config.toml
image_size = 24
targets = ["finding"]
num_classes = 4
channel_attention = "se"
avg_pool_shortcut = true
label_smoothing = 0.05
init = "small_normal"
max_steps = 10000
batch_size = 64
warmup_steps = 500
weight_decay = 0.4
Rows from block 8 of a small image classifier, named by matrix and row number. Rows with one number belong to one channel. Each number is 128 + 32 x the weight over its row's rms, rounded and kept within 0 to 255. All counts start at 0. Numbers have three digits each.
After each channel's rows are labels from the 100 images, of 14976, where the channel reaches its highest value: "top examples" is what is common among them. Only what is clearly more common there than usual is listed. The data: retinal OCT scans (Kermany 2017).
# convs1: grouped (8 groups) 3x3 conv (model.blocks.8.convs.1.weight, 168x21x3x3, each kernel summed), inputs within the group 0-20
# convs2: expand pointwise conv (model.blocks.8.convs.2.weight, 336x168x1x1, transposed), outputs 0-83

convs1.43:170116193092105096125094101078180105124111125070107137114143141
convs2.43:106199141158106096112107144109168104087151121103118137102127173192126089103129122063080136071062065113104139154132157129153145131150101079180116147136121095086032116095133171102173095118126092108105083170148120146123097126153093106174099080195144108130
top examples: finding: choroidal neovascularization

convs1.150:106107094087145177100117129089117087147084096147073093127080104
convs2.150:100112087104163089006095114090144112137127155175150122118127155105143113115216178104124141174123117126131118120129195153108092101166145133187085138129036082085052136157103117132125143073121156125136125145123138116118152184138139094137112161208108093101
top examples: finding: choroidal neovascularization

convs1.52:109062156113084102128089090076160083143094109090113153132114112
convs2.52:127137112169141138107101204110178121140126236159121143078160112099124140127080115135142146147152152137119157167232152140121137109116129137078108130159093077096121112138085122079211154187095102123171205129178107164158133124154147131126116172060205135145
top examples: finding: choroidal neovascularization

convs1.121:058083137163101101145087128144095136120075158099072108139121141
convs2.121:168134154131089112138182095082096095126087145064132151183140141119105131144162063136159123139138165066160129154148130063129070134149146113131066126106164142205138140120118143179155125157159119114135175084145135144118093122174149133175101173107145120111
top examples: finding: drusen

convs1.143:086099141124112085121093097104131097071084118155099091088077106
convs2.143:117141143080104128136122113179063159163157079137198122188137095116107083146092093098142119120134170111115107130140125227092088131119143141123077104119130073166138136147168145109111130136202136094128143075120113124148167175128127086094159100170155099105
top examples: finding: choroidal neovascularization

convs1.29:096079120127088107135155145136149099085104133125045149161079145
convs2.29:127100136116130089112106092041119116159145124130096105175089108131119117185180154146120133124122131138118106135159168115152118189132086125072135066098084104130124152159125103088134122163125170167199177152172104129127123153072203096132140062162107107147
top examples: finding: drusen

convs1.34:093084060120144132136138149129183089110060094120148110092125122
convs2.34:109106115111123106122143039102141115134115107174115122130107142146109136049150166116075071106139143137145145142113123113129094137157067132151165118124117127122152143151082123120131120120128117121130144122112162146179120109127113043163151074114200088119
top examples: finding: drusen

convs1.51:078103068109124146092108097103122100100150117096104106188127181
convs2.51:128091151150134211102111147214119171145089200084118137119171077123119094096125135122171171152129105136138101110150155118120062128061145128146185122133168151075153147084101076068126147141130118179098105088087099107094126128200157133123132156121151179142
top examples: finding: choroidal neovascularization

convs1.45:065067107104065155103092117098131154087156108118118139157107131
convs2.45:149170104119104156121079190190153133096099133149092155069129175088137139148098084165142115150154098161138145083096075131129139149095163136074170150143117094086151138105137143166149203080134109161093130113098103101092115133091140218092144182128085111080
top examples: finding: choroidal neovascularization

convs1.152:101130087082086190093109145138149115101084098164102099122085106
convs2.152:107123137105133110168159092132129079137160173140105175114144113181088115165154036065076101183136099120153195119143159138164118169148112144132157135123134137151080122153110136126141121151158176083132187140112132140088137190149172117139118151129090127094
top examples: finding: choroidal neovascularization

convs1.54:077085099104064144115064088150111132148137180142117133127104106
convs2.54:092144122143097159134142208125132139123130129116129131091095163151160163183064077152178171148112098159096153085081166160100189133143134112096137108127189104116146137113190112101072099133158094149116077125176085114126129115186108233081154110086108151158
top examples: finding: choroidal neovascularization

convs1.31:063119108074157135135131145121172064099109175128102102138089134
convs2.31:110131140123135138134135075165126115121185174121180113137153164144122081155169166108090165144094146114165084138133109141113102123141076107143049100144148151148117149140114110070146109146126198209137156121137144157160111108126147064139116098112081100178
top examples: finding: drusen

convs1.100:094071126102067065108122133123138110088075138146089094132119144
convs2.100:163183126088133114099124082083139118138109096080138086098170120109107120175113080103143102169144101114137103086108139173108091165092158087129075161088141132135176107102166127130137151126137155208093184080129142177082155127123089112144107151168100180135
top examples: finding: choroidal neovascularization

convs1.96:155143082090140097133115108139084111090099117095102057115074154
convs2.96:127179078117114143106121046168131052131084130089159087092149113012118082051206172149174090100098102130126119095131060178151054170103073127152138083102141183103113164128110112147074123117071129161111125096143144104084141080105141132152160144146110140125
top examples: finding: choroidal neovascularization