A small image classifier, trained from scratch: widths [192, 336, 576], soap at rate 0.0015.
Rows from block 8 of a small image classifier, named by matrix and row number. Rows with one number belong to one channel. Each number is 500 + 50 x the weight over its row's rms, rounded and kept within 0 to 999. All counts start at 0. Numbers have three digits each.
After each channel's rows are labels from the 100 images, of 14976, where the channel reaches its highest value: "top examples" is what is common among them; "patch colour" is the nearest of a few named colours to the mean colour under the peak. Only what is clearly more common there than usual is listed. The data: retinal OCT scans (Kermany 2017).
# convs1: grouped (8 groups) 3x3 conv (model.blocks.8.convs.1.weight, 168x21x3x3, each kernel summed), inputs within the group 0-20
# convs2: expand pointwise conv (model.blocks.8.convs.2.weight, 336x168x1x1, transposed), outputs 0-83

convs1.44:449462519460436454378485530483424510453450443526449450451469470
convs2.44:500443553443441515461503324457401472414565441625539448424522448486474464514540492562438442521523547506540599505565454416469472415490562571529537440464554506530497457541454553573556507503479461407590507591456498469603538564486540506535488536487464436443
top examples: finding: normal
patch colour: grey

convs1.66:469517486512405500477474562493415450509476446551499491507643517
convs2.66:460488584519539489443480463502433468517519481557467583486513446427497463535536456513451503649544403548544532469588493503425551633409552467499494431444441458517523542472563508551500429545513526512516569482504496545396485587499574515465590522483472421374
top examples: finding: drusen
patch colour: grey

convs1.28:490469525485427459479425526429389478471509394432524477478493525
convs2.28:484464561510432523468518463481493544568469597501556619455621549505427536495408477442506555497459567605463504422579475470533613516502468471525462481462501425451508503532537532472450426660465511509520512502532417564460462440491581456494526520511539552575
top examples: finding: drusen
patch colour: grey

convs1.41:426546496456487441447498474522488520485414476462433430515414410
convs2.41:479511592452487454526498505456422495518475398428377383562495451483358504479562502435464535503467444437549490558545460475538456546541409508498440537425547479533504470501465421431458466560461521551533530422488570467508474489523482523511543476537486572514
top examples: finding: drusen
patch colour: grey

convs1.38:427534444476538666523518508532498489444523489506527519550554473
convs2.38:557471514313507558361567510505484583447382561541579433424535402391486422592550508486551533551504423483617489501565552491509503482445466467535455523501588488488501521474441486512474536519509470527472479514409480522401489508431477490451502549516499475495
top examples: finding: diabetic macular edema
patch colour: grey; white

convs1.105:464409460488466454498456458470434494495508567588433453420441505
convs2.105:516473528529453487595525584465594482451535484406453495492505458411530500470411523500566549444463573446589469448476482482565479480458505543533486462381581522446526563553538469520391372459526514580439527479539448542511491432485569510533463560417500569488
top examples: finding: normal
patch colour: grey

convs1.25:459479466596556510494446486512524508529478582520543395526450409
convs2.25:489554417542524470521479506563431591489403499490432502491490459482551562529549456514543552480500522463505436373570490481553463529432434505482511505465518523566524576380514511538505515425521492463487519486477464469516514470508618480464621458487350530516
top examples: finding: drusen
patch colour: grey

convs1.10:414519420408486480563459499489501542404499523434471448482473444
convs2.10:527485484465479517489466486481506443505458385475500519463375478516453475448495435446561435471502518539503487443478481536571514445420499644398624555543480509513546408528499438505547606520499524524466460497568492473503562476502423464488497472448427509516
top examples: finding: diabetic macular edema
patch colour: grey

convs1.24:440508455487459497541417579470381448480505550519467487442527560
convs2.24:506605462460528582551544502592412414480471529460482524566492479477513427505512447466453631509443486527448492546637448510583478564509449525560483509441491476490464480412510531496562488515627532521491527471525436539473481534486519495490555426458471527529
top examples: finding: drusen
patch colour: grey

convs1.164:460489476445534536499492426507406474515509464418372535486477554
convs2.164:430543468536514491444466495436531609494545472467545547507543574454546578521471523523409533477471422427526459479408570539490429586519473492494553540482456428430605535455429530472608545457521529493413433509560535522485470390602442534502551482549524484541
top examples: finding: choroidal neovascularization; finding: diabetic macular edema
patch colour: grey

convs1.39:440511512509479369463512464462430482532519472588510600479479521
convs2.39:532534448457477433546495475540455387622470473417552458530474439438513370524455500509519509458479521467531461441462559583541456574485545449557464562352518406524518516505558430488463471578565556565490565440496502561397512429543553505542416501674576538527
top examples: finding: drusen
patch colour: grey

convs1.116:538609570434582474470499521503510381506474455507495459497468463
convs2.116:522537457522470489482452525549470507474533592477488427518550401489486454531570492469498555520520526506527485525600486472471544550473481467504469473509516427552521466488509430424545506549515515512534608529580494516511534551614540510497445579400506429541
top examples: finding: normal
patch colour: grey

convs1.74:495529524555451538541578404491443453545475450498437465570429462
convs2.74:556554461470427517476451498499529488500447599455527404571522421499525515513475535607535513489494448474463461500534493402445546507537478410535482437482476513440461560464492512495503469520470488413520563491531553472560542420478543410566524533478543506510
top examples: finding: diabetic macular edema
patch colour: grey

convs1.21:520524551563516455519376487450419520573522441527552511435495493
convs2.21:491515459565526514547459523488398584609512517485537495458450544593511514446450540473453598468448486437471396529603504608540445548480431517522486453397588506488465484431530469479441532543467505499458425462490442545457437454520627525544447379430536580566
top examples: finding: drusen
patch colour: grey

convs1.35:452486403445548495504499461545533470365452563514493444504459498
convs2.35:440551459607475477542526518379426443452479511512428344524436494568406470543507526430497518550497379409454494557535478512477495477552417553600527440500439467447421529467449564455475575518433585478600519427517561525514434508457514480581464454612443543470
top examples: finding: drusen
patch colour: grey

convs1.5:449426452541504441531493561558445481438568528469450529517471605
convs2.5:538493434476481484460430467492480499462531343483452552530501445522519429561497566494513483460530468442550549557518600417488430486538513559601485514504425464466376566467522581429556593448482315492538443490560542552576555531349443443557565554582475514505
top examples: finding: diabetic macular edema
patch colour: grey

convs1.72:518520512497442487463440616466452352508491522488475515493467538
convs2.72:555453552547522478469539520477540495459519483425439521569536470541534503505480470519463580478453548433515435444489471464569448393518444364524472517439527415562548491447475423498511469554497548516532529529543426507497458435365384493489456459431455545571
top examples: finding: diabetic macular edema
patch colour: grey

convs1.26:461562394523474513507450565480535405422487474533491444527431524
convs2.26:550474466455561581522424461600459557469492523427599540500469503557410560554426575409582565521489475464564448437506444509543485525463449522374399472420432455558544522478535435493552477520477446513484458469561439540437474527483540406475528530451572460449
top examples: finding: drusen
patch colour: grey

convs1.78:528552416453437455460441576434481409419516495469477504465478496
convs2.78:515589425514465415506501461501479503472515478466548437492506601448478481488534487592428506509486503427521564536450644493537426467556456515460391501495494512503519414435480507536500565495539457429522586473508496581620455442545541431586502497562471591520
top examples: finding: diabetic macular edema
patch colour: grey

convs1.59:473459501497459428421475530463412567488486395533422467461503474
convs2.59:460430415579518319497461482310533439451555513603492520467467558474425518552519505491409420492598471467543550559501519431519386486552525601509519498555521517535486503538470509531542462545473573493528571623470528487572538538535467484531555511526520444428
top examples: finding: normal
patch colour: grey

convs1.139:429451522494462432470510434555438457526424532464445550574469438
convs2.139:434502451449543468503451582508485387557495524557578484453453550489513566495530398485571502485461478468463528455488528544541483610459487535452499521441517397542545484556464455489548468573455494512531532553467406492534520564504589534436517487439520473408
top examples: finding: choroidal neovascularization
patch colour: grey

convs1.145:476423485457505419491445528479506382502487460453493503476381521
convs2.145:499466416553503411503559550394439543462573587461507430488508517519465466503541521410456534465530482454511472473502540385493420532538575557505457520436574471560468501490490516410595448599519514505500579423402537435566444478536545439573560495555481451542
top examples: finding: diabetic macular edema
patch colour: grey

convs1.60:497413523427439481523420466491494530552482544474600572462507440
convs2.60:435443554517487385553474421449456454537480463483565451504536480477433509510626580593373462518480409518473490552459462490439504526529460529483560433478506470553526464474474538500512600624417528461536540539554540523642486499482538422559515444423523484488
top examples: finding: diabetic macular edema
patch colour: grey

convs1.64:483510465445499495482442511384481399447557500533519498476596446
convs2.64:548546555471472527513464496555516369532447533398492473606464483645512487496411513523524500413489559511445510482449585476522467580504516486487550381500490493517497525504565451479477474508484511609465515401524477472460458373566563524508509545606405508593
top examples: finding: diabetic macular edema
patch colour: grey

convs1.8:442560496535478474608510521491439505446540464455442487457501618
convs2.8:491520465426511515431539495522461508501522495531495376539509441547476451564613490538460479451516527519485460602559470533470484429518544469644488474507615530592388531462444549445598458526494628544570471443476547526571528542459470444508522500489469510528
top examples: finding: diabetic macular edema
patch colour: grey

convs1.126:548483441499552460514386536435528492547482464429553531411504546
convs2.126:516490443493523375458448399509536443478477480427384472525551476459493485479502481516528480434534444498550471479423518435596493575490436501526533569462505537447489485538532525470461483521490514502422496494521504508527433406547565413569569450617552555589
top examples: finding: normal
patch colour: grey

convs1.157:452553604476406489451439443513522452485519451561461514520491579
convs2.157:422589505529548488515531541400424465516449511495489505468543488482533534582503638536513599525438448477515528491498592437467430540571457478420490522368466490470501536424432526466631467456457475528456514464494483575496384454495547455534532447444521557489
top examples: finding: diabetic macular edema
patch colour: grey

convs1.161:458538437428502535450431527457555420530466457589423468480476497
convs2.161:498447431374428517552439500467567354444471530466533430472510502493506438458513476518487436594546469500493563519384548568442431512537471494549529490533451528482456534503465558531520496431535595548425444531501585515392499518444518494544561591507574482404
top examples: finding: choroidal neovascularization
patch colour: grey

convs1.55:437409495400452450438439486438436492472470443480487515452461493
convs2.55:513537468502495331459589534443500548553591445590413454506500503361509512395507470459460482473565414450492545560465486516514494507533465515508492452531455546470495450461558528451483503473469516336464475507485557575640498530505470385552468424523403485493
top examples: finding: diabetic macular edema
patch colour: grey

convs1.50:420508399482487481454502447502420457516516443480433423441552529
convs2.50:480483517440564551440611396574536503574477483510482531475456512433471441522551480489516470523448458497505492436576511528581452544377523567421530479451571494611557545500453445568470526438465547423522481521414514478491508509506529496473515532493387456478
top examples: finding: normal
patch colour: grey

convs1.13:491436502570491459527498462578440487419553515402465555457457550
convs2.13:487590478520488524413525486542481524574497590490484528540494420571468444494584493490480502439523532442439480566596519441457471452573488428538449481517512499528364528483409498436528449493458580464470505454461530522484521519548523526535536557567422557485
top examples: finding: diabetic macular edema
patch colour: grey

convs1.62:460468371461560504507519473480452477464498414462444403491531494
convs2.62:485463558468519431553482397487456431590454492485505439518501518556509451527501509535414485456494551501493572526472460578481517490530457470481561480476458506499465415566571566527569476546460550454486477510538544500617485505497554450563518395550482532544
top examples: finding: diabetic macular edema
patch colour: grey

convs1.151:460631430576511472501502453481544567514524494522501427479479424
convs2.151:416584510509569415545485535434453464494563451497490492434536566491536598520528589440483574490403447409580423492465536533537468555565435493577527529417508428499487604485533488380454523441603485573480470445567465526494382486543526560525532455431532465456
top examples: finding: choroidal neovascularization; finding: diabetic macular edema
patch colour: grey

convs1.30:578434487467501357454470478473479507496568452525530526462430488
convs2.30:549415541440468505516408445706537531465424495489384507592512509418549506470517504516506431469589492528542479586514462414410494476539595513534474532530432555490493494542501509492385479487539556495432512584481533437469515514340451516500403548477541503487
top examples: finding: drusen
patch colour: grey

convs1.159:502549478437571464596467510460518461514541482462594580469555446
convs2.159:544437478480525492514472464517618476482475379447485626523492474478559527500490435462481415397471518554529574437494404420497517468383548518442505523521536526492626465487464424567513539472524384514383541602596495465490555457402492468428476497426486450497
top examples: finding: choroidal neovascularization; finding: diabetic macular edema
patch colour: grey

convs1.65:489490513419527413455457464450534455476467505410497539448412433
convs2.65:563465481439409551528466541457541486438481576506474471551424459545513511457523409519547471448517597548527447445615534505553611515485455482523476446533589498482486627505514425531480466533538513487440578495554464502473459457445453646465549530494458528523
top examples: finding: drusen
patch colour: grey

convs1.122:452548503439471427557510399549554456539500432453468531440444505
convs2.122:499463478382552535526491444483567478455559519439576493498449490467390428564506455413491501534520493537491561489505411595527469502436471589508450414516489509555489484569483473475542464528518523573486557561574436575582483514528526487483398481505547507451
top examples: finding: normal
patch colour: grey

convs1.133:434440581565450480510451492429486449476444434509442453464438458
convs2.133:445466565494583488496507620501525425547555533519478444491474471561506532461548531477580495482484491543478576463491491511527513555474505554501453453500426419433482425579476500545550499456427532436518544555452432509421543532414499545425521457489509435488
top examples: finding: choroidal neovascularization
patch colour: grey

convs1.33:467484472497442586476418481441415484537445471432540451418497485
convs2.33:520582370517507543484524504462434499453509482470574542520502389555463431469481477499436514524503518532507454459544455540536487483490440538442486495442513483468527560443510455500606552544407514486554523540539495581507498455505541594519468446457560535540
top examples: finding: drusen
patch colour: grey

convs1.2:489511466436466562436477493435524525565415522606482528510510414
convs2.2:599508565470403438581409502498478543460446541462552456594516530537477443540518453542432432542555533439561499572490440453424483462525572421563432474559537544584454483494542525495508478523532518463524504449465618529512536525529470539542474601499575456508
top examples: finding: drusen
patch colour: grey

convs1.160:506495513426441543461488518467430430437471512434380468493520442
convs2.160:414507489537576539534516522443476517436493514542494525441501446465538534453501554455510599491398445450512512465476550490565461524533423439471482557391536499529446542420468482507544457468516549514449428508569468527419445487522578394507466469561491550473
top examples: finding: diabetic macular edema
patch colour: grey

convs1.6:513534538490389565441453422484529543485465478557541460440467571
convs2.6:494434552422561453522514422448456512521511482524477485504534500452521568356605570511574408430538538424511418505494461502537514471519443460509540558486516581556537528552494536496472504433460510563524514476536557495468518548503420416548503490460513517423
top examples: finding: drusen
patch colour: grey

convs1.98:451641523472592507523506489522501487479487494461615552509467494
convs2.98:457508510365527524392556507493488552521438519462514499473510433560492445528576569533510462557521480458611578492517511507503394508481486550529439550480591524536516551453449514566534548491564437437528598558403501496474601484460446544506587518497514435478
top examples: finding: diabetic macular edema
patch colour: grey; white

convs1.46:491475575469476543449508545411535525467470470539492478560361482
convs2.46:494588541527392484519478626530538469486473603423499469468428535455536577531429429473543527512467545449460478476461512455458599463566467422495472496509501445492552532438529451429486433519541522598440548462433476477463498438489487698451406571470515488562
top examples: finding: diabetic macular edema
patch colour: grey

convs1.48:488453544463450426523446425501516421518554482414461492496602503
convs2.48:486549524532500542433487452425540413581621580477404517618585478462507510382452555418502593491453598458488482516549496466437523482504483443544453532474440452424464497488436485408533441519463537463491461445572516492490503533526526524536475523600488506451
top examples: finding: diabetic macular edema
patch colour: grey

convs1.12:526489477527516526447385528470477467456412492508457373483513543
convs2.12:516440550475537515493511537463555529514546417512503483460434518523475557494490461453526459492524526558508554436438517543593500558407547576483579528492556417479559423583507425621538520491474529447482509604527433405511505470557499437428488473544474493484
top examples: finding: diabetic macular edema
patch colour: grey

convs1.125:403425513480410429489452470498411530477466506531462426534511524
convs2.125:483386418449484451541414450397469515501450490478471539641494523501535490388504486520457477507493459524554529474467488443463636445488497413456568496524498499487526446474481511553632473541474488523595427566539493455509517489631549483521494521584623508531
top examples: finding: normal
patch colour: grey

convs1.124:448421529486471563461428554500431513500453550448415431538508455
convs2.124:533406442486450560504510484514592441543460505569495408463513531537549452486478507553468439548511524586484609515487546485462607401540546506523529508539449449462483500499499632601497561420462493366579499555575509526439545533479451471501549468482458493482
top examples: finding: diabetic macular edema
patch colour: grey

convs1.120:551569447425604507485562513476573497558534459541538508443447521
convs2.120:484486612507574441465449532462539523487463488445524544458515492572419473524427461515554545483431580492505566486562443423542494514455577554499443412478542510517546501541522471436500392536618475559516596612592416530503559482460494517452445494549552487557
top examples: finding: normal
patch colour: grey

convs1.137:504514368452468534478588489547434499472508544488569483555465444
convs2.137:477450525523475428461593518416540499425540409503529569502565532464451492515530553345545519559513605552589511502556463461554567594431487527477419546464570480570469491572504487490558400512512493486463497616527472538509487512485442457484454543431535453428
top examples: finding: choroidal neovascularization
patch colour: grey

convs1.36:536489504447591457468411388425492475450449498455500485474480458
convs2.36:501598450530444528561417537385467540509473493438463489524524512550534467453379528545499556520438531538429499530440568482556513482568469494417522584441460411470498490459580538505568521416523480603445406449516503498495450470437436541530426399460443602563
top examples: finding: drusen
patch colour: grey

convs1.108:468421454452478433473456464536449531491431496542486428447392480
convs2.108:536440420533490453490516574441558554528494416391497460494496555539496567486526432579476530444429537456578390471528506444511506519418478547541499554505556450489518438507542464565531435554529493506497473571506539494472436386592456548487415517560591491513
top examples: finding: normal
patch colour: grey

convs1.53:513503544534493533462524538576545611530468485581459389526504468
convs2.53:562477519542436561534449588490642459439472468420511533482505471528496495436452541537435428471541540471527491500548463429553500504527497437433516486553455583480492485448522503539515521467540497501483445548491565503495480379525461451520464533510519540560
top examples: finding: diabetic macular edema
patch colour: grey

convs1.32:398545572498503476429514551510510447528431455531562447592496501
convs2.32:468443484546566525502449519383484474595548472488527472522508511510353559512458490507556471543433526408543404464490615588513478547501444522517417409414487532500508495570486442474390465619531569522480531516430509542513484494506524530535426495555414480579
top examples: finding: drusen
patch colour: grey

convs1.18:452411446430476452486509477516444505510406513495437415489421473
convs2.18:505439531467507521543540563477514457534437420490511540472460534480444431463452435494568443418529454595469512403541516470586561487428527546402477550535464513487617446486488451567462498482506490510520524512511422431518504473510504494433494496504460574500
top examples: finding: diabetic macular edema; finding: drusen
patch colour: grey

convs1.166:558504392578520511556521476422431447492446502529567488458534463
convs2.166:436530604500566446494518509417561452481493523480518487425535517416509512478554535462561597540443385497545403461517411495536542564473497431580408425419492525404502550453518498465561486517525398468413528534540534519463430481489478571519532520506507489491
top examples: finding: choroidal neovascularization
patch colour: grey

convs1.40:551469452485541443487478531445650490436474419493456519484488508
convs2.40:478428493473551287536496511366508547632551516541437518491491523513488641487486457484489481433444506418506562462501640506535467525562444470439510471472502522475507497561521471517541502495495469489500498547546425504479502551433520414467548405587511472511
top examples: finding: drusen
patch colour: grey

convs1.70:464533455444478435545488570409519461436481420476528489422435521
convs2.70:585520531471449546526450498531585521467413523405409414560644427494561457520496392479453583445434506420544456529465448435465511528526514491544468364500501544515496542423459547441450491469472480473536429439515548438496467381334458551591465482443539546550
top examples: finding: diabetic macular edema
patch colour: grey

convs1.47:509486441444510495544435404547469387528470496447519488420524547
convs2.47:521514382480437529487393502555499492450423557451423500556488294528522502487515488540509477517525508472481566481518534481486469494575499470581503518460434424444508517505525497454581375530521512410473459513361577508556526479441466449496458562624495549503
top examples: finding: diabetic macular edema
patch colour: grey

convs1.4:454395454507542466505475514536489485499552553496406606566501543
convs2.4:467531463481457517543508469567538502527549532513543533521515495585517443494619510493466450529529547447531526522510503484425480464532472500522497535538535524564396477492503590469543514460490568511542572457489567522584561551493462482562563532491537444450
top examples: finding: diabetic macular edema
patch colour: grey

convs1.112:484469556460443517421544496465545522521549408542569509417443444
convs2.112:471494609485522485618561374531526520444507462468482592551488477395474516455551487438544451503488584540494503473533401436579578544480511527469434437484580443528435527543506493525491447512503532611615572568475492504478588470488591484500526515431534523526
top examples: finding: normal
patch colour: grey

convs1.89:496391460538421453455447467461427531469500541549428497442461504
convs2.89:446438544492438574421389513458466562429457513475476589490424419408494561440518536523444453565469341447508520474587464465562513434465535410535556553506457410536544470481522568619604525494494492444456521507465559444546484483515500483475530510509531511438
top examples: finding: choroidal neovascularization
patch colour: grey

convs1.27:556493563534431410426497467511486502529503481456483595399457487
convs2.27:465404612494515384514498478474609474543548497514433603438511416457526527529555482476511461553497492534504529495415453460487550488492540503474555508504558588444532502568457469515475463499492531522415470519518461479500519514506565496492493461389498403464
top examples: finding: drusen
patch colour: grey

convs1.83:483479553575559549507493490624516572506495485563474529599478520
convs2.83:484450500498570520565497518514551541483473455524522544473477482460588441492550525561508500518440503642527502489527456369541515441423473530500466554522502535458536473427538534539539540469591498581450514545552427540535524513446494454461451411462599534481
top examples: finding: diabetic macular edema
patch colour: grey

convs1.73:507470527417582450501484428475455468498540607472499556473434440
convs2.73:502534572447511457520519644476455494537485517496426542525476565612520575466456561419580508556526449518465419386520533518566573514372484505526435435491571536443453566525477414511487497491520482528386509505536430552453487518542582704430538585570435533461
top examples: finding: diabetic macular edema; finding: drusen
patch colour: grey

convs1.14:518475486450513443584530541520499430449408545420470467570556471
convs2.14:560439518506529495521566508504492495471451431496494483489441497519461529525481456448565465434515484558502585414425506468563516514407571587491608512476503451498560423554529467581454497514518456520502472496494400404498532460517531521428527436431475535526
top examples: finding: diabetic macular edema
patch colour: grey

convs1.56:576486546451497512603507489544523465512514610466604538463485493
convs2.56:546441538448586540573446427508510525520549475577528570512503514526499457508550516416381446531602441612513539521428447432489523453491524538495505489549488473472506416575467488584475566525462585377517615559467446544531558593476469501484539548454521424459
top examples: finding: choroidal neovascularization
patch colour: grey

convs1.37:431499497576455428388536527494507433561531571491558537498470494
convs2.37:532523535544493507430515453477540449456573577495480497479586397509431550507531462589567512504472499586481503436483488429514552587578466533521436406464443433467432516497539477527507411674442493552620567469507401566588451467486506436503546496467489495564
top examples: finding: drusen
patch colour: grey